A small image classifier, trained from scratch.
Model: 8.25M parameters, 32-pixel images, arch vit, activation gelu, patch size [4, 4], layers 10.
Data: 49215 training examples, 10.1 epochs.
Rows from expert 2 of block 6, named by matrix and row number. Rows with one number belong to one neuron. Each number is 500 + 50 x the weight over its row's rms, rounded and kept within 0 to 999. All counts start at 0. Numbers have three digits each. After the name is the row's rms in percent of the matrix's.
# up: expert up (model.blocks.6.mlp.up, 8x80x320), inputs 192-255
# down: expert down (model.blocks.6.mlp.down, 8x320x80, transposed), outputs 192-255
up.7 026:537500499503507491664502509426488514505500473495384512509442496493498359506544559458514462452515495516481616469605513500505513534512497507531501506492481501508511533600529600498515503506476507
up.8 012:545483499500501517497500484502523490498497620509498496503503507501500508494503489492482536502498509496519499501458484500499489447461506498514499492515512500493504481441475511502494511500492503
up.11 052:502500500499500506497498494501508495500501534502501480500501500503500500498495499498494503506500499491501497500494493502497557495488501559504500497503502499496499496488496499502498500500492500
up.12 009:544535512498438491486502447547493441481523547526502430424511498540508741489488391508437550531381499401513493501369480500471495467491523495493514498501562500480480452450486299505494468497490490
up.13 112:497500463501501497815601503481495504501500487499117502501373499493499477502519534497504486499503498503495566478529503500501602509508503597503501502498496500503504508533508525500505500508490504
up.14 024:475495498503513498849501516413496519502496477492406515519468500490495341507507578494520453489547493531487507499589510500507506531510493504507498504497473501508532183545526576498512506504465499
up.16 034:502499501499499509496497486502516493500503584505501455499501501505501506495495498498491504521501500484499497500492488504495646490482503628504501497504502499494499493485497498503495509499479499
up.20 018:468495496506515499512502517408503521506498477493498518518410497491496340505519528429522455481536499517473510479586517500506514543512495509497505506493471502509516518547521576498502518509451499
up.22 014:544500500498493506494499481505517485494502536509498483498502507505499501495500463493474539503492500477514497500456483500491584447476507689506501494508518500492496462448468510503490498499492502
up.26 383:497499492621500437620610499487499504498513495500382499500335500474500490500523498396501493500502498505498601374509500452500554504501643532500502554500499500500507297509430510500501500501325502
up.33 039:499500498501499500492499497501500499501501503503506499499500501499501497500495501507491498501498499500501496501501498500500503503501503502500490500500501502500999499500500503499501500503498500
up.34 025:498500499503506491597502507423488513501502474495499509504312495493498330506533552467514459408521493508481522479597513500504515535512498507526503507491481501508509528611527549498512502506458516
up.35 022:483498498501500501504501508496500506503498494499500509508500499498501500500501501503510485499502500512497502500509508501504503509000498503499499501499493501504504512512506495498500502501502499
up.38 094:501500469501504497796501505476495505501500480497164504502426498497499455502513537492505486491506498507495553499535504500502503512507499534509500502498496500503502512533509523499505500509496506
up.44 019:536500500499496510495499484501512489497500530504500490500503504505499502496500480496481532502497500493507497501461486500494546466474507632505500494506512500493498472451483510503490500500492502
up.46 011:563500500497488505491500471506514481494501546510502479496505510508501539494498457497464546503479500485513496501393476500491489434466509534505501493508524499490496461419474521502493496499486503
up.47 007:423493493510513495535507545365483557520496431475493555525493486467495281515534521497554422493550501552469526498608542499519534585554489522493498515481454505528528563615539469492514521515515497
up.48 040:512497498502509496691502510429494514496498484497469511513218501482498417504553576490511475394533494531494586500570507500506506525507498505532500503496485501506544524550520617498520504504484515
up.49 012:544503504497479502491498466519511474490510572514502468485502508510501705494495469493467541510466502452518495500425477501486493440467510496503503494511531498489492449440470475505493494499491502
up.51 052:500499501499500509491496492509513496500500546505507456501501502504500500497478500499496502524504500492499497500496489511497601496489501559501500497509501499496499499492499498503498504499485497
up.52 017:538503502495489507490497474517519479493505572515502478490503509512505707493495423494473541511479506468520495501418484501490492465465508497506503494510524500490495437440464359503490498500490501
down.7 132:491500500500500500500500500500500500500504500500500499500496500500500500500500500500502487500500500500490500500500501500500500500500500500498500500500493500500500500510500503500500500500500500
down.8 065:503500500500500500500500500500499500500497500499500504500501500500500500500500500501499510499501500502523500500500500500500500500610500500508499500500508500500500500486469500500500500500501500
down.11 121:511499500500500509500497499500500500500496502500502509500506500500500500500500502502498517500501500501523500500500494500500494500504500494512498495504510496500501500488502497504505501500500500
down.12 075:500500500500500500500500500500500500500500500500500500500500500500500500500500500500500500500500500500500500500500500500500500500500500500500500500500500500500500500500500500500500500500390500
down.13 249:487500500500500497500502500500500500500501499500499499500477500500500500500500499498501491500499500588491500500501502500500502500496500502492504501499496501500500500504499505498496500500500500
down.14 094:494500500500500500500500500500500500500500500500500500500499500500500500477479500500500490500500500500494500500500500500500500500500500500500500500500497500500500500508500500500500500500500500
down.16 088:506499500500500508500498500500499500500498501500501507500506500500500500500500500501498519500500500502526500500500495500500495500504500495506499496503509498500501500482502500503500501500500500
down.20 064:500500500500500500500500500500500500500500500500500500500500500500500500500500500500500495500500500500500500500500433500500500500500500500500500500500500500500500500501500500500500500500500500
down.22 057:500499500500500504500500500500499500500500500499500504500500500500500500500500500500500505500501500501512500500500497500500499500500500498500500499501500500500500500491500500500500500500500500
down.26 267:493500500500499498502502500500500500500500500500499499500466500500500500500500500498501494500499500500494500500502501500500502500497501502493504501500497501500500500501500503499495500500499500
down.33 039:500500500500500500499500500500500500500500500499501501500500500500500500500302519500500500500500500500500500500500500500500499500500500500500500500469500500500500500500500500500500500500500500
down.34 141:491500500500500500500500500500500500500504500500500499500482500500500500500500500500502488500500500500490500500500501500500500500500500500497500500500493500500500500510500504500500500500500500
down.35 030:500500500500500500500500500500500500500500500500500500500500500500500500500500500500500496500500500500500500500500500500500500500500500500500500500500500500500500500500500500500500500500500500
down.38 220:484501500500500496500501500500500500500502499500500499500489500500500500500500499498501491500499500499489500500500502500500502500497500503491503502499495501500499500505498505498497500500500500
down.44 090:503499500500500507500499500500499500500500501499500504500503500500500500500555500500499510500500500501519500500500495500500497500503500496504500496504504498500501500493500500503500501500500500
down.46 091:504500500500500503500500500500499500500500500500500505500314500500500500617500500500499422500500500501513500500500497500500500500501500499503500499501503500500500500493500499500500500500500500
down.47 048:601500500500500500500500500500500500500500500500500500500500500500500500500500500500500493500500500500497500500500500500500500500500500500500500500500500500500500500505500500500500500500500500
down.48 127:490500500500500500500500500500500500500504500500500500500464500500500500500500500500503487500500500732491500500500500500500500500500500500499500500500493500500500500510500502500500500500500500
down.49 088:505500500500500503500500500500499500500500500538500509500500500500500500500500500500499510500500500501518500500500498500500499500842500499505500499501504500500500500490459500500500500500500500
down.51 087:508498500500500510500497499500500500500497503500502507500507500500500500500500501501497520500500500501526500500500493500500493500504500493509498494505510589500502607483502500849501501500500500
down.52 115:502500500500500502500500500500500500500500500500500507500500500500500500500500500500499105500500500501514500500500498500500500500595500499504500499501503500500500500492500508500500500500500500