config.toml
dataset = "retinal OCT scans (Kermany 2017)"
num_classes = 4
arch = "vit"
norm_position = "sandwich"
parallel_block = false
beta1 = 0.9
Rows from block 3 of a small image classifier, named by matrix and row number. Rows with one number within an expert belong to one neuron, the router's apart. Each number is 128 + 32 x the weight over its row's rms, rounded and kept within 0 to 255. All counts start at 0. Numbers have three digits each. After the name is the row's rms in percent of the matrix's.
Before each expert's rows are labels from the 100 images, of 14976, where the router gives the expert most weight on average: "patch colour" is the nearest of a few named colours to the mean colour under the peak. Only what is clearly more common there than usual is listed. The data: retinal OCT scans (Kermany 2017). In brackets: how many of the 100.
# router: router (model.blocks.3.mlp.router.weight, 8x320), inputs 40-79
# up: expert up (model.blocks.3.mlp.up, 8x80x320), inputs 40-79
# down: expert down (model.blocks.3.mlp.down, 8x320x80, transposed), outputs 40-79

# expert 1
patch colour: white (68)
router.1 091:109185082135166100111135169115112097118085149100123159153107069120137105104134164103126091027204093117152126124066114162
up.1 009:132121142138151128110104128130138128127139128160178123112134106128130128098101130128128098120127100121123113128132116127
down.1 046:128128128128128128128128128128128128128128128128128128129128128128128128127128129128127128128128128128128128129129126128
up.6 029:139129127125130132153129118125120053131117131118120132218086129130131132152109112132117124127117137134116114128166169134
down.6 060:128127128138125128168128127128123128127127128126127130125124128131129128130128126144133129128130137143106039113126130129
up.8 045:128129126128129131128131132128128128128128128128128128132128128128128125128128131128128128128128128128128130130129124128
down.8 025:128128128128128128128128128128128128128127128128128128127128128128128128128128127128128128128128128128128127127128128128
up.9 471:128145074133114129128103192098102134132128129129044128128129118124141129127116140107128069118127096127127113133073129127
down.9 402:126128155115128151131129192128126122128129128128129100128129130128176128128127255128129110129127128128129118128133127128
up.14 171:113123128120128121116119136151131155146200105156143128130236117130098132039126142122133112126132113117160161150137096129
down.14 100:127130042125149121073127131092130146125115128144129105135138119102124127120128132082144159127131106122153225172167074087
up.18 165:120112126124144123127120139124128153143150100141144128131244109128109126090125141124129102125128108106149128136129095131
down.18 150:125129057111138124105117129115136133114128127158129115130136124122118127120128131090142128128134103125158223176186049102
up.20 101:126129120123127126136159136129127127125120129122136121117192127123097129139192104126152130153149138119131169123127125136
down.20 116:130128074105128128125125154128120139129125128128122128128120126121134128130127128092129130128127130137145144150128128126
up.21 007:123136096121164170129143157110098147137122138128128127225128129128128088132127136121135121125128127130178149133132109124
down.21 050:128128128128128128128128128128128128128128128128128128129129128128128128128129255128128128128128128128128128127129128128
up.22 040:131129126127108124135132113150130092123113128118098129127103139128127131164167108135127194141126140128108132120124135113
down.22 055:127128199116108128133128128132106125129128128119126131125107142140129128133128107129141129128130145159096096100086153000
up.23 127:115128125136129130121125137127133161175168112137140125096224122133110126088127140121079095126134109116141131133075119130
down.23 107:129129044090141117010127130102138147128123131134132113130135114118120127114128129112145125127160088119154242156140087121
up.24 127:134148117123111139175150119134120049129117134103085154137067157128157124168131114135121136132126179154125128124124142126
down.24 068:119128129139106124166133120131077106132139128108104161127118162160125128138146116130149133136129215163083062071108204129
up.25 094:114126128126130119122106151121128146148155107149133128132227114129109125067122152118130087125129111129158128138131122131
down.25 059:126129035125146127121127130123143130114130125137134108132146125115123127112128130059117126127126089110154193150168071096
up.26 047:138130125127117093146143113143128086123112130112054130127064168128144130198147099141126194140125199134110130111122141122
down.26 040:131126129118108132138128128128087129130126133106123141123065139146152129192128099130153111135133160140066038105094158131
up.30 040:126129124125087113150127145055125127147144108126112129255136135129128170130093130127129127145125130131131138130136155129
down.30 030:109129072084101162129128138061024130114127147126123127129125130128118160128128137123168127154149137135133143108129090090
up.32 107:129125153159129131106112123128131133142172119144132120131143129135136127064123140127088113109101105121126129131131128127
down.32 088:128128127130130128128128129128130128128129128129131126129132128128127128127128128128127126128127126127255128129128127128
up.33 023:128124133127127054135126000131132119122129123127127128124129129128127130127128121133124201133124129127123123126220137083
down.33 028:128128127127128128124128129127126156131128128127127130128079127129142128141127125123130129127127131129126123128127129125
up.34 078:137129127127126129157131115133125065126100133118109130130071150128161129181129117139122142129121153139114127124166162128
down.34 083:123127128134114128163129127128115119132127130120120139126121136143129129134129127142140129130130146141101045100116144130
up.36 016:128129128127129092128129016128128128128128128128128128129128129129128127129129128128128128129128129128128128129175128129
down.36 010:126129127126129128128128130127126130130130128129128128136129128130128128127128130127130128128127129128132128128129127126
up.37 061:129129127128124126137131113136132000127126136125125128125118141128133131149131118134125147133122136126113009118126135125
down.37 042:131125128129117129126127124129127129255126129120123133121117129134129128131128121130129129128135135131123128112121139133
up.39 327:119127131127128112132098127128132123113083120143131128130139129130127128112000147128130130030139117124128104127146103217
down.39 378:130127143134128128128128139129135128127128128128131128127133127128128128128127126131117128126120129102128126126127129133
up.42 506:128128130115128210134126123128113139126041130132131145128049113107179130171103135125137127050128110140128123142131102162
down.42 486:128128195133128128137128127130154110128128128128206128128165128112120128128105128149094123127103133085128095126128128144
up.46 007:123130123121066122128132129128127120127126128122122128153128133131127152129153125128128134160129132128130132128130137122
down.46 068:128128128128128128128128128128128128128128128128128128128128128128128128128128128128128128128128128128128128128128128128
up.49 013:128125137128132124102124125129138129129140126138138124137141129136128121091121139128127128131127116125129124129136121127
down.49 046:128128128128128128128128128128128128128128128128210128129129128128128128128128128128128153128128128122128168129128128128
up.50 028:128128127128124160139130147134129075128126126126124131099113128054126129132127094132120138128125131129119125126127170129
down.50 025:138123122134125079062126097131142131123124129121121136120196127169081129092179116134122205126133131131122220076117143138
up.52 214:129127133139128133125086125126128135143129128132092127131134109122140128126103140127127069113125088127128125140113131128
down.52 289:126128133127129138130255130128127123188129128129129089129129160128128128127128255127129127129127127127129119129158126127
up.54 084:139129126127126129162134115131122070125099132116106131139052156130165128184130117140121142139119157152118128124167153127
down.54 076:120128143180112128189131098129108109127128131118120140127109142151129128141130128144145128132129155182078002098116156131
up.58 011:128128128129130128128128128128128129128128128128129128103128128094128128128049131128128000125128128128128128128128126128
down.58 009:128128128129128128128128127128150128127128128128128128128255121128128129128128128128126128128128127128214191128128128128
up.63 008:127129126127144128128130129128128127128128128127129128130128128129128126128129128128128128130128129128129129128128128127
down.63 025:128128128128128128128128128128128128128128128128128128128130128128128128128128128128128128128128128128128128128156128128
up.72 050:137123136132167130136110125125125111129122129178128128120077121128151131131099165131126194114111119133123096127255148131
down.72 184:128128128152128128128128128128128129128128128128128128128128128128131128128128124128128138128128128128127122126128128159
up.74 007:128128124122101126129130127130128111128125127124121128116128129128128138129134123128128149137128131128110130128128127129
down.74 041:128128128128128128128128128128128128128128128128128128128128128128128128128128128128128128128128128128128128128128128128
up.75 143:124128125125129122127121135125129134132145118135142117129229118128110127100127137124130110126134115114137128132129113131
down.75 091:128130097108139135125128175127130132128126127135132122131131124113127128126127131101152122127128117124141166183153106125
up.76 007:128125133127122116129123124132157128126173122137153114129144142126127126105177137132128141169128127103116126117144122112
down.76 042:128128128128128128128128128128128128128128128128128128128128128128128128128128129128128128128128128128128128128128128128

# expert 0
patch colour: white (47)
router.0 119:146090111196169132162143125135094102113070112113118103081116106072169135103142095105116161089155118113091156111149134109
up.1 005:128128128128129129129128128127128128129128128129128128129128128127128127128128129128127128128127128128128127128129128128
down.1 031:128128128128128128128128128128128128128130128128128128128128128128128128128128128000114128128128128128128117128128128128
up.3 029:128127125128113127129127128126127129133129128128127125130129130119128141115128000127127129129128102120128128121129121125
down.3 121:128134122128128128128128128128128128128128128128128128128128128128128128128128130128128133128128128127128128128129128128
up.4 031:128131118128115128121129077139130133126130129123135126117100129131137128125129097127133129129135124104128128127130127172
down.4 066:128128116128128106096128127128131127128134129160112128129129129132124128121139134133129170135131128128128150124132132128
up.5 263:142129140147213180115133182128125126157122128130126129134126126096148086137124124128056109083126123128155139209128123182
down.5 223:132126132128182151117071128133125134111085124173190134125127011086128123144077122181128072095139132151167114208123113171
up.6 020:128128128128128133128128128128123128128128128128128128129119128128128128129128128128128129129128128128128128128128128128
down.6 041:128128128128128128128128128128128128128128128128128128128128128128128128128128129128128128128128128128128089128128127128
up.7 152:144133133160128148122147030126117127129076134122123130131083129072217115143107124122118127107134130128128128129127230130
down.7 245:128128129170128128128128128128131119127128128128130128128135127128127128128128128128129128128128128113128128128128127128
up.10 516:129114107146124129124134117126100128127035125117127128088092079128158142127128080129154127098133115133126131126127137135
down.10 340:128128128128129128128128130128129128128128130130130127128141128122127128138128158128128128128128128128130128057128126128
up.12 007:127127148126134128120127128142132121118120127131133142122124122134129122136127118132130126126147136130129127132124136131
down.12 043:128128156128128128149128123138127128128126158127128138119122128128138128129128112123133097128128138147127097128117128130
up.13 007:127142128128146161109137126131082128127127129128129157128124128128128104154129127128128129129117129140128128128129129128
down.13 013:128128128128128128129128127128128128128127127127128129128127129112129128129128128128130128128128130128127107128128128126
up.14 008:129123128129124044138107132127128124129128124132127124123158127111128212101125130128127128126137095128128126124123127121
down.14 079:128128127128123128127128128128128128128128129128128128127128098128127132128128127128128128128128127128255129128128128129
up.15 195:165117131146120130110185081128121115128028128084126130122094133035183124126129070128067119127143127120124172127126169156
down.15 224:128128129127128128129128128130132128127128128128131128128146126115126128129128128128131128121128128110128127128128125128
up.16 022:128122132129128124128126255130128118126125126129122129126131126125128131124127126129122126127142125128140128129126137130
down.16 038:128128144128129128147128225128128128128126128129128128126125128128138128128128111128128127128128128131128100129127127128
up.18 007:134129138131124136123129120127128128127130129127126126129114128132131128125129128128122128129122127128128129126132131129
down.18 048:128128121128128128128128128128128128128128128128128128128128128128128128128128130128128128128128128128128128128128128128
up.19 020:128127131128132127130126145132129120125121127131130131125129126124129129130127124129125127126151131130128127130126134129
down.19 039:128128152128128128152128128129128128128123128128128129122123128128135128128128110128128102124128128139128120128121128128
up.21 013:128128125128128129132128128127128130129129127128128126129132128127128130128126128128127126126125128128127127128123128128
down.21 037:128128128128128128128128128128128128128128128128128128128128128128128128128128128128128128128128128128255128128128128128
up.22 086:133128127128124128127131121132129128123128128118144126092106129129129165127128000128130124129140111118128128128129129210
down.22 154:128128127126128125125128128128128127128128129128128127128128128128128128127120128128128132128127128127128139121128126128
up.23 025:128129119132109127125128074127129132128129129119131125125126130130127148124129104127129129129131109105128128126130125213
down.23 056:128128114128128127111128128128128128128129129128128128229128128128128128124128138128129153128128128128130150128134128128
up.24 348:128122125129100033129086105128162131107144125128111124120211127142106137067143142127121146141105138128111132098145127026
down.24 364:078132203118132148217166127128093093114138102142166086148129172105143128128116154068173123132085145190132098138167035128
up.25 006:125130128124159198110138119129128128128128129122129126130112130148130116146130127127131128132114132128129131137133129133
down.25 054:128128128128128128128128128128128128128180128128128128129128128128128127128128129128128128128128129128128127128128128127
up.26 102:139128127129082129110128099128126131129128127090131127097127129128137225128128060128128128128106112127122152125128127127
down.26 162:124128127121128128127128131126128127128128128128128127253128128129128128126128255127128128128127128127134135128131119128
up.27 008:130127112132029089138129119116124134132131121124122113132150134116126160111129137124126129128128097052128129120130124126
down.27 037:128128110128128128128128129128128128128128129129128124131128128128127128128128136128128128128128127126128129128132128129
up.28 006:128128129128128128129128127129128128128128128128128128128128128128128128129129128128128128129128128128128128128128128128
down.28 018:128128128128128255128128128128128128128128255128128128128127141128128128128128128128128128128128128128128127128128183128
up.29 014:125132128126129127121129124132133126121128130127129132255106128167128098128131125128133129133151141128129129127131131130
down.29 023:125128132128128128137129128131124123129128125119125139129122194140133127133128128128129095131124134132091113121084232158
up.30 135:128115116129098128115178111128128128126096121093135127120119131130132166128128054128129126133133115122127155128129129143
down.30 152:126128127127128125121128129128128127131129129128128128129129128129128128127128133128128129129128132131133132128129127128
up.32 057:151127126129123127127128106132130128126128128114148127093107129129133174126129042127130128129139106116128128127129127199
down.32 143:128128127126128123123128128128128127128128129128128127144128128128128128126128130128128138128128128127128255128128127128
up.34 056:124110129129121127125128126193192116078127128128156117073092127129126170126129074143124119145220127095149129132108161223
down.34 065:130093163111109052079113082136129092128128079106083157123133128129128150067151127133128203129141171148140181120127100129
up.36 005:128128127128128128129128128128128128128125128128128128125126128123128131128128128128128128128255128128128128128127128128
down.36 044:128128128128128128128128128128128129128128128128124128128128128136128128128128128128128125128128128128128118128128128125
up.37 267:144130142144203208128139189128122127193127128155124128133119128109165089134110127128066113080085119129141129199129113185
down.37 194:132127132119208145129091129134107138110060123162159135125126023079130121157064121128130090088136137164173110211123119132
up.39 029:128129128128129133128136128231128131128128128127129128129127128131128126129128128128255127128126131129128128128128128129
down.39 040:128128173131127127128255128129128128129127128127125132128124144127129127129129127128128129128128192155127045128127132128
up.41 023:128128137129129128128127128131128123125126128129129130125128126125128129128127124129125127127132129128128128130126132130
down.41 044:128128132128128128128128128128128128089128128128128128121128128128128127128128118128128128128128128128128128128128128128
up.45 107:141128127135127128127128121072058128129127128122134128113121128128129140128128089128123126128128115126128128128129127238
down.45 146:128128128126131128128128129128128128128128128131128128128128128128128128128128128128128128128126128128128127129167127128
up.48 013:128042128128134128129128136128128128128127128147128128127127128126129129128128128128128128093191128128128128128127128128
down.48 015:128128128128128128107129128127128180128129128128120126128129126132127128127128129135128128129128126128129117129129126119
up.50 303:128118122151107125119185111126084132126040125093128123099098139128160163127129055128129125128130124125111145123128129127
down.50 254:127129128125131128127128135128128130130128128131128127128142128075128128132128130128128128128127129128135128132128125128
up.54 069:130111148130128130130129129127123096135126117133121114162150128121127113127127129128075128123110108120187128128127128123
down.54 074:132128128122140134134127128127128137075107127136167124128132013107126128140121128131141113127131125171147114158135091128
up.55 024:125159104128137168096159130132124143126128135126127146134049104141148085137133128126135130098130153128125128146128130253
down.55 088:128128132128128125130128127130127128128128125128122147128127129128132128131129123128128128128126131130127121127122149127
up.56 011:170172129127147235128150131128053128129054130128128176150108129129204107201129110128099129130058139200127128134129108128
down.56 028:128129139124128128165129129143114128127129121129138129129125136115147125134116130112131128128123132128127098143115128125
up.60 007:127130128128128127122129128128166127128128128126128128255126128149128128128129125128129128132242137128128128128128128128
down.60 032:128128128140126133132128128128128105111130162128128128128127169128128128128128128128000087174128128128128128124128183158
up.64 130:128128217192132146127134128128113127131128132128127130129120128128132125131128128255122128128127129131128128129128195128
down.64 201:129128128128127115125128127128134128127129128128128128128131128048125129191129128128128133128096116102128132151128128128
up.68 015:127129194126150203127160128131063128155128135128129157154101127134129057164129126128129129126117148128124128163129114127
down.68 046:127129135127128127135129128129127128127128120128127134129128133123137126135127129127128132127123133131127028127122130126
up.70 055:121127128128123126124128126194202120053129128128153113083099127130126182125129083152127122147213128101149129133114161215
down.70 054:130097150139106050076118077129130096128127086110086154127133128129128149063152126131113206130142165139143186119128106129
up.72 012:129127127129128100132099130126133128130129127128128117121173128125128188127127129128126123125125126128127128128122128134
down.72 090:128128128128128128128128128128128128126128128128128030128128128128128128128128128128128128128128128128128128128128128128
up.75 181:132116127130126110129114100128147128132165110128121126126219127127117137099128181128120170127102126110125128125142124062
down.75 111:097130186104133144163131131124111128118128096140150077146129123115124128127117163121140120125116126162131000143161047129
up.77 021:129103098133112029127061121126202104106175106128129070110152126143087158056128154149123122134215109096135129098128181141
down.77 018:107124107133114127074119103083158126132124152125114128124146127149063151095136127143125130130148114149152171083143131136
up.78 011:129095127128118029129103128127186108128159103129127116110153128125089169060127133128128128127234096076129128109127128128
down.78 030:129127125128128128104128128119129128128127134128128127127128126139119137121128126129127128128131125126128138128129124131

# expert 3
patch colour: grey (84)
router.3 114:162089108131133126197108099141160122122148096126140136149101139133134140219156135085122109124114127118053084104187134129
up.4 099:126131125125109129126140157124113176177129127104091135132123134119143125127128120121127132129135122096129129131130122123
down.4 084:106128130018124134128127179133121102129129134125132137125059039124145130124125127124128128128128156128131185141123128146
up.6 008:128128127130129124140126128148132049126128128129130127121134121129124129130130127128131127128128127127128129129126128129
down.6 037:128128128128128128128128128128128128128128128128128128128128128128128128128128128128128128128128128128128128128128128128
up.7 017:128127129130128128116125108130130127127128128128113129130127096150129127128127147133127162000128131129127153079128124130
down.7 042:123128127128128130092128129128128136129129131128128128129128129128128128133128129124130122128128128128132153128121128128
up.10 009:128128128128132129128129128128126128128128128128128128128128128128128128128128128128128128128128128128128128128128128127
down.10 015:137128128128129128126127120128128128114127128129129128127128126127130128000127145128128128128000128128128128129128128128
up.11 073:137127129174129123105124086143222068107150128129131111123069124180125128114128143135110167127127128129128128114141130128
down.11 119:189148102145128128086128093129171187136128140155128128151059128116128128198128145126117128092194072128107161128141102127
up.12 041:129120123135129126128140108101104095115126123115130106122127125128128135113127121138128129127134066096128188124120110146
down.12 042:121128124097119161082128133048084154128124117128129109149125113129134139116151159093130097126128158128130128130139127128
up.14 108:127126127133145125121125127145180130124129125131203112128139127129129129123128127128131131130133120078135140130129067141
down.14 134:127128120060131136125102185105117131130128104132128110184128126134169128120128163098128063128127130128156129160176123133
up.16 194:127129131127255169129128132166128133128128131136153128128142128127128128194128129127130134147125128128130127132130127125
down.16 180:134128131133130128127126124129139127119128128131150128124137123029122128128128125133128129127131132124127125132128129128
up.22 200:128139122130162128108154158128182128126136126138157076170129159140127128128188130128141135162128110051114183128128118129
down.22 106:176130125169106129099128129119185132131128127124128128128082137145124128130128108128053128127148122128086098094078127172
up.24 215:128138130130130131130127127129155120127145130144147127151121127121131095134123185122169170124127126123128119130125123095
down.24 320:128164129127230130149128128128125128128128128129128129248127128127129088129127198128128126128128132131128128129197129129
up.25 035:133124127168255127128101129128127155127125128134161116124165127129127132129126140131134130124108128130124109127127136124
down.25 048:165031143188133116133100119138189131114140114144132127128255099175090128119134128181127085126129115114123000123131127116
up.29 005:124133131092127120016129128135147156129148126139139134145150134138129120107132133128135157165143131113150147133158108065
down.29 080:128128128128126128128128128128128128128128128128128128109128128128128129128128128128128128128128128128128128129128128128
up.33 044:127139129128093119079143126130130166128163127129121130136155128150126090079150134120134126147140128126132160129153127078
down.33 113:127128129127128130130128165128121127131128128128128128106122129127130128128127128124128127128127128129129129130128128129
up.35 010:128128128125197129130133145110123156129127128122123128127126128127128131128127127128128128128128128128128128128127127125
down.35 040:128128000139128128132128135128110126120128119128128128128184128128118128098128126146122135128084174128123047128128128128
up.38 028:133116127142238128130120128126125138128124128126125118124125127123128147130126128131171128126095129133123105123126140134
down.38 048:146127127158132122155128125067073143127127087128125087127164128155126128126129126141128136132107190128127033126144128116
up.42 244:143128135172132128128117102129178124117148125152128066125120122165119128115128196132111175100077128133111106072152139128
down.42 212:185145090173136101063131082140159199143129138138124156174088121117124114202129144131125117090220060128097144122155128102
up.43 005:128127128127130127125127122128133127127137128129134129136135130128132125115127129128128130127128130123128133128132126127
down.43 031:128128132128128128128128128128128128128128128159128128128128128128128128128128128128128128128128128128128128128128128128
up.46 027:128128128127129129129178128128126128129128128128129128128128128096128128128162128128128129129128128128129128128128128127
down.46 043:128128127123128128129128141125127131137128128128128128128128127128131128113127128127128128128121199128133255129141127128
up.51 065:134119132138139121122116109172223094093145127133182113119151114192125149109128148144126153126122126129125158123160133130
down.51 187:195128097173134119084128077122139192136128136145123126135107130124130128183128136129118130096172097129120155128166121103
up.57 259:128161129131129131130128128128162123125150130140149126177124128122132121134124149129149176124127127120128120131126112093
down.57 321:128192129127163130128128128128124128128127128147128129176127127127129104129127197128128115128128133131128127128179132129
up.59 017:128129127126186119137015125130136130096126128174128127127128110129127129128043210185128124000125128129129129127128129120
down.59 034:116128125132132158123129095128136129128129140130149128129133129091142127165128139133140105072128122127128124114129125121
up.61 021:128128128124129129129143133128127127130129128129129128129128128128128127128128124128129130130127128128129127128129123126
down.61 039:101128129097128128128128141128127128128128128128128128128127128139129128024177128127152144198128224128128255129128128134
up.64 008:128148130071134134132125121255178091103125128130131128127127118127129124133123129140128108125150128130136173129129128136
down.64 039:127128128123128128000128136128124128128128128128128128128057128128128128128128128128128128128128128128128132128128128128
up.67 011:128128128128128128128128127128128128128128128128127129130127128128128127128127129128128128127128128129128128128128128129
down.67 025:128128128128128255128128128128128128128128128128128128128128128128128128128128128128128128128128128128128128128128128128
up.68 058:132112132156132113128117101164248131107126125133177111123138121139126143117132130137126126128118128128124133099140134128
down.68 101:157127125138129126141129104123128161140128124139121109136129132129042128138129134130119130129139092128128125126217111117
up.69 641:126130129107123145156122137121047128139101128119098155129086129066144128216057128123127095126121133150133054141123127119
down.69 481:134127130134126126128128127180133126126127130125128201123125128103151117197128103136128128053134130127122128125072134130
up.73 293:128196130128129129128123128130160124121138130140148126170128128123130128132125179102168164125127127123128121128127113102
down.73 295:128172129127169131128128128128124128128127128223128129245125127127130128129127175128128124127128134132128127129133134129
up.77 099:127136129132032095105155120129133148126139129106101131134158143143119122090150143116143127139149128128129190106152128086
down.77 196:125128128128126128140129128133126122129130141127128128120125132128131128128128128126125127129127119129128130128128128129